Weights of a small image classifier: arch convnext, 62.9 epochs.
Rows from block 5, named by matrix and row number. Rows with one number belong to one neuron. Each number is 128 + 32 x the weight over its row's rms, rounded and kept within 0 to 255. All counts start at 0. Numbers have three digits each. After the name is the row's rms in percent of the matrix's.
# fc1: MLP up (model.blocks.5.mlp.fc1.weight, 960x160), inputs 96-127
# fc2: MLP down (model.blocks.5.mlp.fc2.weight, 160x960, transposed), outputs 96-127
fc1.756 090:163136140177121091129145124066170092138088102137146095132099154161173162141063127146099126162112
fc2.756 091:069095080144107109234101109075169134202064123096152127066133106117152159129177098075103130175106
fc1.757 092:165151177137153173096086116176083138135100119091119118133152097060121140161121101141071090142114
fc2.757 097:122125149111169138148177082134127113171155103126110126126142116103116094191118139151118133111170
fc1.758 085:194134168141125116077145057123167126145145162125135093144145120137167125131154090119125133159138
fc2.758 104:185110132111202056109111129093136119130119088131131107161147154150165168157100138070123139108103
fc1.759 098:112132093130105120146166088155119132154085082099145123135129082103138134110067119139058172176094
fc2.759 099:100153111104130120080167131095198119098122145108168128125181058120144116145126158124128095114161
fc1.760 104:134129139076127106140232164132069140101114127097170118131168080139121186164178131118120096094132
fc2.760 110:161136127172143177090114107124088155200120139170130160148115164118111092140149118116101189123093
fc1.761 103:146152112167158070134085097072141134190169203174199157125119098063131157122154162124144108091090
fc2.761 103:121173123053132109172137133124171103150151163172058065115095109152152163136123140149119141182178
fc1.762 099:158143089160108113172123074120120154140123095159110124122133152108147157077098117063066111070120
fc2.762 097:069103153111180141129139120092145128160119169129109094123133131151128120170078141079171173182108
fc1.763 106:174137052130154116109062106149096119084141156170122051122143108096149148148141118145126049106044
fc2.763 102:104110114099134139103144114110106160128166146133144083093170140150053144073091133127172142131139
fc1.764 105:166116104152154105146178077154188136141147072092126138179125095159102153113120091143125076187104
fc2.764 102:154174162130117040120133137085134052084139104155165120174100117105130097100124103116117184156092
fc1.765 103:140095182146152105113132103140143117090126061098150103121144151198157138140151148157150154171113
fc2.765 098:085143157129157159182151137153142151114151180121138062137074144090153139110170116202075132112190
fc1.766 095:110105124105142146163134101087168150136154146136194098105117108110134177101170139141123177088149
fc2.766 112:114160121104105180077163104090160122142085123147065123121109104042099192191126184138093034132103
fc1.767 098:141148129111138079153160066124134118110154111121105114110166126145120138109126128168132062140146
fc2.767 094:092173144147114116118117155124099156114161116157175125103155069164098092066121135139136142124162
fc1.768 098:126159077070136171088142075116124091160177125178097144123080105131142093118141114118131149152135
fc2.768 100:136171147156137096178144053104143070115115153101160161089151120157161170111181104193201137069106
fc1.769 102:114103217141169113105138171172069154152115139151158140122149124134126157193096110158143101120153
fc2.769 100:142143106174129120137147132131163120125113163111163138153161151088133154099097125158189113131121
fc1.770 103:152162140075153152119102153133066175151187159180104163187172162120119133178184159073166088169146
fc2.770 089:071164144164100118138108109086097137120140115124156144111118139144128171137100108143067132104169
fc1.771 102:150137153055183131145148164120179126132148214105125137162102088129097132070086153111116111130176
fc2.771 102:149136184118107118126132100085151111191142089090134144173118103207083127162144079181148138160059
fc1.772 105:181113126127096160120092157154085174140142157217130148148146119135140132134100140105182138145140
fc2.772 101:091126089092141116066173111145112077083110086155152124162104133164110117124149088135155092061153
fc1.773 088:147104138153101138094139166042164201116128117126197097169117127156175132136159104137085149108161
fc2.773 097:151091072126162125182115125068129145128137049146132100096119103160120105151129104101140123150201
fc1.774 104:109078183074110180142120102116137103133117140136097151137116114110135176107107118106162150103138
fc2.774 108:159115111162146125168176136158115098104162138115116144115089061171128091086084123114090122101091
fc1.775 104:167134074089141104169107127153154117067114113142120134144115172108168105057135135162124125082129
fc2.775 105:097196194083121137096096115151128127157135132171085140191123099183095171107100169163082121132166
fc1.776 092:090120100077146102163147176113137158155134145135128140111072131105118060179138062074193125104119
fc2.776 101:129125136101128135111149193123148132077146092169160100118047141110134125153061109120093128101108
fc1.777 084:108104196105217136180114146131102158084206138100137116113087111140105113126120163139081168113055
fc2.777 093:049133086100083083149083062041113115158114099157124121143129146150135156063101109136099139119142
fc1.778 099:123159135117132134131163119138121084091180096152098152146150074161124106114089120119161179128102
fc2.778 090:132100171096109119061131196157089139127159133127118140121146132103098135143069113188144133170058
fc1.779 106:138108144108109139095076140131156116140163116156137142141146146096155114122099131131071135170075
fc2.779 111:149087128136179124146119114081118131144118154190130106148155082066132136146126143114061142100162
fc1.780 092:154102097126176105156183124146128163149148137187121117165146106197152168091114071135056117128113
fc2.780 103:179154073162069060162148122171130115150158140150136103128178233136163150138144138106123185176096
fc1.781 109:114137082155129088121090126143123150172148135153170103142065130129153155206128166150110125040128
fc2.781 098:130094098105133160077053088124186155140155145151118137142157181078121117147148168172121128106046
fc1.782 107:129131128132130162157149114118132104152117149074100087126105070139136137099165084074176183123080
fc2.782 102:108065088150085143158114066125133184120126085115159140099104099127123109138093170103163177151150
fc1.783 081:140089134132095072158105100081042127142119142098142136202148138076193122147121136169087171130121
fc2.783 088:116082069120170191103070144129168163158155067135108142100059129180152097165155114113112092085141
fc1.784 091:150167172139130145112162120140132146108093086107106133121076170162140128146151144142166155144050
fc2.784 096:171154155162105119161152060177056125156199102113106077122154109138127124097121137090141138126119
fc1.785 097:154129183175113116157103109175090106099104114091219131124148130157171121065049095093124064127064
fc2.785 097:147123142127114178111139102164162150157119088095137098124115067114116110172107130124104094173134
fc1.786 099:207127101149165091134102185186096107103156156136185072136079154152109143111219079176147171153162
fc2.786 098:177153130157094069121114163143144138109120087133135127100142120074113132122138115118158167134104
fc1.787 100:146126067144072148170106127115133051109128116165152071104114092097084202103073158128091142138071
fc2.787 100:114107118105170101153121076109111135130070119102116062098125113102124112135193080154137172153146
fc1.788 104:104093140141115134087150126148140104134157108093108122143134175152103130139107079137123121086140
fc2.788 104:131108092089081132168128138183099107121128116142114133115119100130073137130130161138161146222174
fc1.789 102:170135145158160108113125147150116107107090221094128104129145152180150137081105081143083110124079
fc2.789 105:166138163109107127113134158163145145148163128194103177122088163140146135131094081167135111145078
fc1.790 101:129168118082158099029130195125128128146124124120119170136165097072109157118139140153129103126090
fc2.790 107:091105092228135161079126142124121096141161118140108171140120097088145093102159082056122153202123
fc1.791 093:162139155130157123126138142110110128120118128059164158138105115121118154125169162125139134157102
fc2.791 103:138085115129108093137163136189163096140143148123125116114070143155149138152129106107111160126119
fc1.792 087:147172171148105159097109124160151088161139120177079162187119090134087162129132153113152150164120
fc2.792 098:169122157116096113139107123046163143121124157147141142182133081169117136093141158166151125110131
fc1.793 107:132112124136148126077137201107138154133102123158166099146140146111213135118125130116157138094108
fc2.793 105:097043109104099122124118141112083075152093191083076143100147103086074131099138148181205128191132
fc1.794 096:140169148150115115134089120111172110163131209099111162118141181123144153205139126091117094112104
fc2.794 098:157120095101107119178117176159182155136128167112144142108149087116150156091155134108141100202155
fc1.795 099:124070055144150102153159130157157167144110130095162117106118120152087139223110163119110108125147
fc2.795 098:104158127071151163092094083114125160126095051129126100128197100097125168130122093164198138150148
fc1.796 106:212098123115073133099123078121157135131159113187133104124155085092149160134167101137156155120141
fc2.796 095:075119186119142091132148075123156088095102044123133133101140141109107112071124161141146122161098
fc1.797 093:143102150127123126065146101177146109123058109134136152126152102135080091071160136107120117141058
fc2.797 107:138199175083094114142127107074146174165160139077064162151135119165190110173112177107154128080152
fc1.798 093:156122117143143135081134090145125140117128136117103168138182142158119162063134125083119068130142
fc2.798 102:115113104169143166172127130176104091127131132140130175183164149060148124062059125093202124117140
fc1.799 094:164140140112118121100122135117084152105100153150153124109156121096193125126201064092199128116081
fc2.799 097:093173134109097117161124163124136119088178139104089082111037154073141195089087117124070085169131
fc1.800 102:166110148026147101109136116117099205083123110100143177114142163154112081103097120067078115119152
fc2.800 103:133192150146159142156146117121131149139113109134098155172102144125137062191151187109112141108138
fc1.801 087:145173148157101139119105158127124120135120099142145211152128124163113148180145102180130113123094
fc2.801 102:166108153114090107106119131077154145075176188141204112116145032102101104145118153126156102108147
fc1.802 103:119153099174161107151145199151119077153210148192174127135118124157143153197084165123096170121141
fc2.802 095:106184102114099164130102142179122145096143182068160115201155205152159106171102114100096106166122
fc1.803 093:201097119113153106123133104136185123098160105158117167059119148088119100100087152210114113191095
fc2.803 094:087137148077149069150098123156135131091151090173106103182081145078145155137161072149113125173184
fc1.804 096:154161109181164141153123085106140047160122144128132134123164192137172119081124130149142177128143
fc2.804 093:079132067140120148123087105101154124147144183092120081120124109142106098134169115141157113126090
fc1.805 094:103131171161117169137157141163080145102119173146138136077067141098130110125114060167109149121154
fc2.805 095:152185094147073179155137118117157101109064092155121154099140115075151101116142122140129101148135
fc1.806 102:167146142210128158086207139170159112142091202162115095094104154111120149148149075088124105176113
fc2.806 104:135108102087109114077078150111111157184128147101128162140063060115107147097110091067134155140178
fc1.807 102:119140143124138145097168152096134155140146106110167102112125077140154153174166153138131140113084
fc2.807 097:106119085092140112094087145114097142123104189125098093193057112137114100103136096086161137120122
fc1.808 108:110140135119143205113086128090080122195112049199143172134116164136108124095096123138119094147070
fc2.808 106:113151143116146096129108084132131133173092147082107224112074145129157141161108112130096148156146
fc1.809 093:103135134126141119143132044096127119115081107119123129176135150077178153110093157153155194171085
fc2.809 097:149142139173100123154145076099161103108152164130155161091131149110136062077139116133067182108185
fc1.810 089:108125134151143134144177134071076155128078127127148186116100056125119159126121071119176122186166
fc2.810 099:137098147162077210139132153073076121086142152148143129168137133096135122082132099130094142135165
fc1.811 099:064144107143117123133072163156165138134176096140133119077159117177145091103137116121159178154192
fc2.811 094:094123114147105174130102118111111137176142111162125124207148126128121114128129096119146156137127
fc1.812 100:052112120139170138107130086166147133135152172149129131147111152092101155082119135134135108142069
fc2.812 104:096175151160135082115083114100146193133099125095085092101129149129100116122099157130118113131178
fc1.813 097:188088085113154158179135214115164093093091137153143153151205144060138124172090138133153163133123
fc2.813 099:193190104095136132128115073152140099141137153162082142096172158102107145142112139167179142133095
fc1.814 122:128140146094077162127093121083137062116141122143126172158121095063200154124126144079153192114058
fc2.814 116:161148159134112166141137156110156132095044091136066139116128141123161136110120159085121133150130
fc1.815 089:152110165153130109136085041087109114111140163127114116110152177141141176137138100136133117165056
fc2.815 104:095082121126123092181160165109172098115091141141059106138128126148182137111100082124137138134157
fc1.816 110:109145171085097114109142133102203174156124154126140166163143092140112124138143156100093112138145
fc2.816 111:116123163192160145110140146126139098138123101113137137151157073106159101097141096068104172112133
fc1.817 112:117163138168182181156094054135155119148137110068102088127144049155160127132124142157136130141158
fc2.817 105:138160109129113149135135152156063102148105128141089172126098093134182165131120127055151106162170
fc1.818 103:159135113092135120127133181117078128091161132157167121152143193183136117167069088149219158087140
fc2.818 091:107139096124113097168169124125171133094113114107165149097143145127103106110139126150137123095100
fc1.819 095:156191170162155034101075118118147175145095218144121156110142120070101169134122125142128092143116
fc2.819 097:189146131119169138140163131169147093124166139092116145184129156195115118114069152104139102121082
fc1.820 097:131121112118138068133129133125139110120127105079117095124125157117084109109101110101155091156121
fc2.820 104:144164095126156110140128136188133073142079128114130111146134154080123116106133159076108133053113
fc1.821 101:098068123112128118137140100130117171178115077141147079159141152154168173095087119163113110158139
fc2.821 099:121136158143135129094155067113142116132177173147119122172156170120121078159142115176133084145158
fc1.822 090:148130147165153111103050124150080204106113124165137169126114128098138144145106099106141130135109
fc2.822 100:100125117105047120188187137107110106152136128137137125133191096078140148101069172111146146159122
fc1.823 095:133112131186158142132156118157157188129182136114134182142091101139122145114101173120152180109129
fc2.823 110:102164130134152159117132142121112099117159111165138155084104125142053106131131153191144087115107
fc1.824 107:178157140184131145141126115148136171121201161198083131135129079153094124106125100161167217072093
fc2.824 108:136136106136165100088163108141129113136145102063092127121152160192159126142104119152160190125130
fc1.825 105:108188146080137125099090083116115129150148069176111142083107197146085075140191174124075140114123
fc2.825 097:098070155116103134087116133189102109196095151127114143119134154135123079101113069155119094140158
fc1.826 088:101083148129193113076153098151091124142074107143126134135145130172165137107089115147099127131063
fc2.826 097:098160138149068133114065107151176152118117110079103181101107073105113118139125169101125131070185
fc1.827 096:084101173151186120184095143141159084190116100105174130090145088089110172186133122106146103077133
fc2.827 091:131161124173130130048108141216047101099174139095154183137085137168131167130174090097145155117183
fc1.828 102:161169048142124091165102114059090107208135119134153082130080177181142126136100134104099121089111
fc2.828 102:144163117127143098113189157066154144111103080104179125148185097188079130124201103133106122125126
fc1.829 098:166103104191172071115150129130146063127138140201113170163122127142117161139115135124138158093110
fc2.829 093:169099119163082124165178152124094125097150100094174104130129145137113129123162161162104159138135
fc1.830 104:104077186162065134153158088164162162164127094162115087102145137077104109125144148160105139096088
fc2.830 103:136108115055130118113152182148112091159138116132073098113139096155142148177110165092117111134110
fc1.831 104:094137088120117182159101153186182091123111151168115150112113184172143123170107139144166106102112
fc2.831 108:090066151094148137110125144104072108060184106112085132144155174091115104128110106144161126177116
fc1.832 106:080155110138131080171031099181113171125116140089117132122119140125145147058137108129119083087083
fc2.832 101:139124127068141146097157158102104089152068134064146121136144188182167121076120096140124111098080
fc1.833 091:171140121149100164111044115068167172127140120161172125132120188121161130158095123126132110178150
fc2.833 096:130109105131149140109125179114176137190149142120097094106120093112103142111133144127122170159141
fc1.834 107:189061142111161097126113141124110139135156134131121115145125119116121116121047122117132108088122
fc2.834 103:165127178186107112139129158154156135104126089188150130122130098112164108074052157145090114097117
fc1.835 110:116097134126089193134137102136149127142139121169153102090172158089128152103109124158181094148126
fc2.835 113:095078094126183155143156119146144157088122103147173202097156081188164134110169112114180134142119
fc1.836 100:125119112175210148107138083149119158136143124119111086114178095161070183143081124132110127108154
fc2.836 103:095169068109131043128106135180134152131078131119134149144123174165115092131155072088103121115133
fc1.837 098:111191178192141131130165124142137156138080137124162154100146181134147096153068113143127116086110
fc2.837 095:125131153101152115152139118119136143175167105175108183068093073166074095100118138097115139077113
fc1.838 098:095141068126185149103162194119120112173040149169090125118148078125150138070099128165106157188111
fc2.838 090:104097125123175081128110125107156126125118107167121125099102189133122142126157145088195091127065
fc1.839 099:100158157174104076147060173091196085168159141132104128164162105169083167156153102128139196077064
fc2.839 098:099095127128106169105128147119185143121143090119154158180106080132139095112135098132170121097134
fc1.840 101:108100195081094112075148137145118097129091115119121129120114102089119126096135161131074076135070
fc2.840 093:101120137089095113160146164127123161149203086138152178100200131124105140109146146150081142134079
fc1.841 094:152044077082119159111130158110151096166123136173168092171099148068168141120143120073136148092151
fc2.841 106:101120122116123164113092156109124124152155166080118140107083170063099061153103142161128135142109
fc1.842 098:153147123086177107135118139170079135156110163142129117092165131138180132190144135108118148153158
fc2.842 098:123147115107115116129139124164124157100146098176145135042155176158076078117052090137127107083104
fc1.843 102:110143112087086138136129104124090165174043112125155124127154192097125112112059106056125132057118
fc2.843 090:119112154136148147124154147124125144147125086176117148199165120154156137141180135194106132118150
fc1.844 101:136103108163183091194112130157153114167091146109131146110128155049182133154121164126184133059143
fc2.844 096:160118104145144105161148085080140160135127133148171178172149085090141144135137130085138137063096
fc1.845 093:147073141137082115144099103134165095105131167098163098127129145154094154140156126115207114096150
fc2.845 095:077112165105130108144149118160055125134133132124181129133196134132065133157147122130162145084113
fc1.846 115:176137143172140110103142119154135121132104093102130183175119082139080138155108178143201050160064
fc2.846 103:166154120111175122106129145141129097108080098094165136126155154159075115143083112129189155087108
fc1.847 099:127185136087138122124133183124185115117179161119112129129160088140144156103112146147147108112136
fc2.847 096:130104113096169105125110148113092098093157116082138066127134141143102154090144071128127044128138
fc1.848 111:167110132129108151150122158102104114177133164200118106171078094164110148105097081119164146139119
fc2.848 099:170143132127176150102142113122170100141128146143144212148086119160126157125147121146165128145192
fc1.849 096:222153103106129180156108123108101146136160190061100099104089195182145154058127144157173116134141
fc2.849 087:109095186070173157118140104168104173151153146132152050105166085138107100115039112173096094117094
fc1.850 091:139092145145119130158111127127200056131087123117139096146113145152113184165097166100143140068168
fc2.850 087:108149133089162119151102152197089154076174157158164139103159145078117168148150130083132119161079
fc1.851 088:166075162082083081107166168096104118131160150132127122118157127151155124145110152134147141195081
fc2.851 088:122136187150110106107110140133140120139137081143129101111074133129167124148106197165129138134173
fc1.852 107:153185076175150108142170156140123138076184116111126163135122079117124164114146124105127127117178
fc2.852 100:096151150151149148118129152214041120165149138122127130152137082099074153163106174091124102081129
fc1.853 115:099164078100161144134169195144146106173192118141134090126146134113146132143149100080153156195157
fc2.853 094:134130118075136126102116171153092157033116107115159158131074124097078169124119167100146140121085
fc1.854 106:054174109154160127131094070067117159201109132130106123113090133122095192079118119090120142140115
fc2.854 109:165092171170124177091124104198133183129156138161125171075142095124080166119133106150072141139141
fc1.855 100:163135140112122112166056157140100169153141127120131172162088187116101107091160146155132081098146
fc2.855 099:116135071135229140083103138129079140166166124155096123131141112173147095137138109143096173191174
fc1.856 084:173150138124122130123150136098177130156132184120150166121163164127164130101130133117108112174128
fc2.856 090:134078117095153124109117157098153148104105110158091173160055198141103087105149087126105094160125
fc1.857 086:138103169077149147137108090166196119128092130097146104161097080138123044127193106112155142072132
fc2.857 099:170091147135114154116068142117133196137166108070156128120130111078117200107133109138159089120080
fc1.858 107:142084077096143115082105157141106096115114117172151091160122115127088107107087098136184212117098
fc2.858 100:163149155100095171097140155137178112154108043096150118115141102038086154145046102124145165171151
fc1.859 102:106102065178152134129104093155115108038079083148172139178097108132074116081156072117167125045124
fc2.859 123:110162144101064097192183088093145151113082215170189143116150128146087158088123166122126078203094
fc1.860 099:133117102120148069116139140158144121115138151112155096105127120131180098146152135084133131032143
fc2.860 102:065174147081168114148145170107146164086122152150116132087122126159171165089166053120136103148093
fc1.861 098:135127160162075073082054142145119128151115098210162150098109073124131147131092100172098174145134
fc2.861 091:161139096138127149194116131185151136180162099059133151153133131096129085128140094104105100189113
fc1.862 099:091136103105141115145111108111142138141100118145109137147125147165102110143102093095119134150096
fc2.862 106:145155107167087073141144147161204115124142173125089156090135145099112101148148116110120167163111
fc1.863 102:116141111138122120133114126141093151177159118142143128146205112136132099084136061133036098088184
fc2.863 091:123099121070127154217119156152110149081141118122086127073122156115138106097227088115124125158136
fc1.864 098:105106140135108071130074142183155122087069117129138096117170078152145111150084096128111097139138
fc2.864 102:128153127144075091155119119095143153073101102147050092175149084137133118132145137148190112167135
fc1.865 106:111143122139138131134126116137100130142129097173188137061177124172129160180056110147143141088136
fc2.865 091:133114162107112067111138139070177124133105136078104140120099133122125157112155106120132145129131
fc1.866 092:145126143116135187142112158120139125133137148115189117114062104114070103070115146134139127123102
fc2.866 110:111176082168150118156135133067177067094174151104231081116108115111133113152148154110105159163162
fc1.867 104:133139122122147093117092155153122151168086147192140149172129110137097094145082102129072119104143
fc2.867 100:178119117158113155179062129199119160145163221158100166139107141131180063072096179135151158118182
fc1.868 101:155132117089115150159140111138062207137119094130140138099108109137119104023173091091146150137127
fc2.868 098:141103134134108073118119144149081150071110125063147126043130071136126141160150110110070145109104
fc1.869 097:132107083118092076174153136109120075115072066147121111145122127119148115113229145164122127142123
fc2.869 096:162105174138133131143166169163152080106125112138144118164118115163137114138158201140129124126116
fc1.870 090:164169232208113158145122121170150146086076092120121118171146142090157163159090124169067131028109
fc2.870 096:068138150150131157141071126047110109132136169130080128126143159107195112112142115155110056202153
fc1.871 098:100144158145125181129126137166158131122035134127172188120135076110132137120129121133069119136126
fc2.871 093:134103102138140132100081125069082105113196123165096088126129179140100089185068075150153132096093
fc1.872 108:189118155130065100132136094114164192138145100115099127117141148100142121165105204139110072158053
fc2.872 101:133114102063104132104135130097104075105150161117080136088143119087101114192139150105109105133116
fc1.873 089:111179175157138119147120108164168150158122112059141153138117109107072136131084159180168130120168
fc2.873 086:125114060118098110167199177139085121205106117130119126123071130108124149102196108107149173125109
fc1.874 098:086162099083154102102118125101122141151113071126163188093102130144119162137210140174155114129110
fc2.874 087:220160112179151176157090143072138103079064071134131130092096170110142164137128172113082107113174
fc1.875 096:146133172150130109094134134155182147099117190159181026139162173208161076099166098137151119124147
fc2.875 100:145115099132123163130161098116159184112094145115138153118163077155164127169170151119123210036137
fc1.876 099:166152108109144093153127073152067126141083150159208084127114104174073104086127092089102105113079
fc2.876 111:111093109171115082113129131106158146120066087135141125136117149067176104096132139094127161089125
fc1.877 105:099109095074201159113084092143103167111128097141135089130070133173176183127163058146111126093151
fc2.877 101:113115106152102139118127145178153099126116130156125112104117173155104128181100124080079122152148
fc1.878 093:184144134102130117136156093156113101157069088129097137173145147187158165146192123151163127129090
fc2.878 095:134138101086122080053146060107135101128109158106131129128197108169137150103120161148127144131070
fc1.879 091:137105074088131077135084121150113088059117064153105111121110134127106087130098109133112073069133
fc2.879 092:131103114132102083109130125191065101142134136171087163130106125129170113130082146143158174114152
fc1.880 100:075166173125188125087111134192128079114180153113156091124161103097146122171119066136149110138154
fc2.880 084:085102088114090097154151111124143154157125118096155138111169176112134102031130180115102212140111
fc1.881 106:121153233097170140088230085113129125184084128150108131176175160154111188142096174190157116113098
fc2.881 113:119199095148122120160162123121169151141108081171147104099180116177122156102113160150138173142065
fc1.882 113:104131079106152141186160139132149153138110160170148167183148134127137158126123113173106184141174
fc2.882 102:126178137116107138134118156175137138071116139111158099105171117090133190156118147127136118132126
fc1.883 107:101174129059130081098113146147168157175133104092124125127109131111103129122101159111152170101101
fc2.883 111:145093120180130083094135128141113163147084134199124118157119131171124132127103117114147133138136
fc1.884 087:106138151125164141092135078178152153109107112129144072104131195111175073198128152084140146131158
fc2.884 102:126056096129127165108130085075123188150144085161166166102176097098084074087117122138148099135075
fc1.885 103:111203135181157114112153165085213129189144112144130155146090093112089123108139175150105097121061
fc2.885 096:127153128122140118140178093078178139101162158115107117098158140120137090090095098137128105129130
fc1.886 099:149110146067108136132152120200191175138130068134189138164096149093181140139091103123110122102106
fc2.886 100:192116119090145160177045149155119122123155100117146174129117144123148188128100137120105116171099
fc1.887 109:095133127162175188171139090140178083118074130139086075120123096113137124121162114144107122078160
fc2.887 099:047144141101136114095156157125094105129131116108054146142141087101111121090053106096124128084139
fc1.888 097:152122092178100148079164104112109125122109120054194165147057139175103177200151150123141120170118
fc2.888 108:116153166194126167127122052134143098138106145093152207110129096080137126157194095128186188166115
fc1.889 097:156182110108160168103066133113211170144195093120208181188079084146048109134132143133100162144122
fc2.889 097:181055118100104112117130096177124166088128068160123189229105125045140100127142151124162155108193
fc1.890 099:143138089110162140127086160077121112180156166241159108127124093169087105134086100172207130156084
fc2.890 104:125036029090103107127129114140112111132160123135131102132157080120165165119207124104107129080153
fc1.891 092:189091151110093087109187122105147130126121130103143151135142170189119077145125118146101100107051
fc2.891 102:079080161166130147170129120164163126149154162085082102203108124074060136174147126055115101112127
fc1.892 103:145119156093162079069089148117099135100126181149140118099146075122160135125121103154167149171113
fc2.892 106:160147080144095161162142158133170141102166164106100113153120095163106137200167119127135111151154
fc1.893 094:085177123116133088164091125032165064133128166160133175140170186186155135144116151126159191145075
fc2.893 098:152145170086100114144113095077158130181182121087130160123136105169132121134126060145123130110149
fc1.894 094:137149095125167162089140122124110109190138131183145127128129137147093120164122124116090104112123
fc2.894 099:140119181084167139153154137154106127137116112181123156178150128140145146097132134145164123103148
fc1.895 098:123134095134126144244133142135122186110117086128109130097127124123164168169160123081104099125098
fc2.895 096:172125084090072089065124133118096133179164082144122148089112138087164152106110112151106144123148
fc1.896 092:141181167133111118114189103126158121133120132101101145137167105159127125084126082120151145171198
fc2.896 094:081135134168083150164129163131133061155118143153121081114083105164093159086137057139117123160140
fc1.897 104:146130106164134146159133156088143171141174182112140207067115137143134157112122134087150170159192
fc2.897 104:112126161175191090174144124113129153149086128160138208166101109092121120091048125140080162111112
fc1.898 107:194131084120162162198144139087171157091195163079126087113117159101155121142135111088092072149095
fc2.898 110:110143129133110178118053117085102138195141072131113136067129184137224119139122153118156191112157
fc1.899 105:142134157097192100135067141123143126070202067110203159104155097139206157123166142094136133177126
fc2.899 105:088137143115104167161100135127119121182123115172144120136181108095114156129153160101184055154114
fc1.900 087:160166094101180146155153166106192092111174132160152152083157168098156097109093095153144104127131
fc2.900 094:122080098140084148079149168099172096139128093168147113181106094087128109193144137147134092099153
fc1.901 095:115175142147115143151107110115091175149127075097106145143127137107128142133127143143078162124097
fc2.901 092:091157144150101076079076088081170127109128103118097176100104166153166156080131165153153134108076
fc1.902 095:120098128139075124133099110132127089105101155153133109173179063104089116083137118130161161145121
fc2.902 110:116136075128114128100091108125127183091160110100146139093129168143153166154086143158149097082093
fc1.903 097:143157122142126096098149160151152105144142210096113123120131087143163180117106107141166047080085
fc2.903 101:097091109168162116127154064117187152106093107149121170169215140117149122104166120182100089129128
fc1.904 102:185106116073122108154143095170076127138133108131139087187129117080117166152096085163128183159088
fc2.904 100:063110139134106110151187082087106134151096057079151117177106129141134129147083111093154156110186
fc1.905 097:185120102142087199147128139099150091123125119145177108112105176164102141122180125130093144122110
fc2.905 103:180137137136137081154116117152136118132128108188138173145091147082110129054122125102102134147155
fc1.906 103:214125128153117146171121105140155172114126152141123159155138115112148145074141169058166177120139
fc2.906 091:071145086124144151148084145135161186197085180178146148118099148165091159170166120141097177182154
fc1.907 102:115138094127091118153140127079153126197112119146098121104153133190115202078163098126110079101109
fc2.907 098:106146156066144125122189117075102117132086119188128116128131166103146139090136131110072089121090
fc1.908 102:163132176133121183125174110110160098097093114124150125155168128142131168080129074186123126068160
fc2.908 115:104116104153149104163155125090082097096142107174175075118164094188139098124095113158087135112114
fc1.909 092:131158082170164134156100103155104045137132131154067153156106147122143176097168183104092122123081
fc2.909 100:115107134103134143100117093106174203113178114138094143144124058063138125088145128147196095184153
fc1.910 088:100137088158057110084087102197139142100088121138194104081132130129134145156135125142162088161145
fc2.910 109:183127084058126136143123134096095108147143140217099099132160118124077137134150160074179111131160
fc1.911 095:088187166121193120193137095136133145118127070125091110141092081176133149144104093125118129139189
fc2.911 099:167153110149122125114109143086096111076135097138109149114127139153063132091189061145100179153161
fc1.912 099:100096092137130103134081134126205133108116165122157188146171075127156191080123123130099096118096
fc2.912 097:095078130068108144145114029100020121141130102154122123158142140165173092110098100132093208139136
fc1.913 101:158111116185129140118108099105119125150155123124128118124088153100145095099171143061069124076110
fc2.913 095:095051087085118169131161107133160101168135195117112155111131099150170126104086108138145171101138
fc1.914 096:214154130170125099123173119168127147122132122131142141096120088150109103178137150155171140195117
fc2.914 098:087120126110060132128102168148121103109142178111089123088106159117140133139122141134112173176130
fc1.915 106:160127156105108136121166157112104162092154068093102137065086168102132156125099136072181072140098
fc2.915 086:109114110154136075129142153111167157136147123190115116163073098145076109122060124202112096054138
fc1.916 099:190157081145091145166110183177228132094112113094135091115165148171121131111075129179123136143127
fc2.916 099:082128142097096147150111127133114068157080147136114036162142126123103147154171125174139129175145
fc1.917 099:130179180098133101131110136152143097150180124141110126104074117152095149170112126109127162209105
fc2.917 102:176105162180087171140134130097133147128122165168156163080189130107072150069170131209103188124142
fc1.918 094:169114111117112136169147125177160110154128135128139131072189155158113137153129133158149157094067
fc2.918 101:095095186159172188130105133155155107123119128112140153101120184133148121170157136191159196192102
fc1.919 102:076169117162118194127163128140189181138151102112117133105133126109124164119100193142116104142133
fc2.919 097:134115091125089152150131207212138149130141118114131064147068158163099116088083171129101094096055
fc1.920 101:137174122199125171096101113095118113142153133193121130064154120144132161136129096078138199138165
fc2.920 100:157162173118137134139155095172139167103144153144132073143059103147087099160156169182089133192101
fc1.921 098:183075215111130085158104095123147184103106099142109150176126101144133218172154120146099159100162
fc2.921 105:106127165108152049178089129144198164136153154143148162120159166073142125110187070094114073154128
fc1.922 104:150137155083150077136169138096134085135100104096098110099196094069117109108104090113123099153198
fc2.922 098:093057143159084103142142124178138158111146165171117116097085126205133160119148113164158134093115
fc1.923 097:092100150149092168057162134086190149150099167116098124101098127109135093061137102159157119145123
fc2.923 101:102069123166118156153126149166105086146120099176149126152094137136076135127145137144156143125075
fc1.924 099:164090097132138115115136116121124123135086101096132193139122156109103133142071132104164082113212
fc2.924 096:128042129149167124180100108126112164125140083115191130097108164092169180158131153145085106149102
fc1.925 096:152116103122167085151135096184145097102085093157145126136125128137110167104119073108043108086144
fc2.925 088:134115158091127132092121214151129176080051125073084183182123148090098159074131098083180116095115
fc1.926 098:121168176163146193079150131151149109121031105121130093167075076097155152112151173138097167092127
fc2.926 102:080124106122125132163066115109150144120125114200145091133179106146123068168121200181175113107093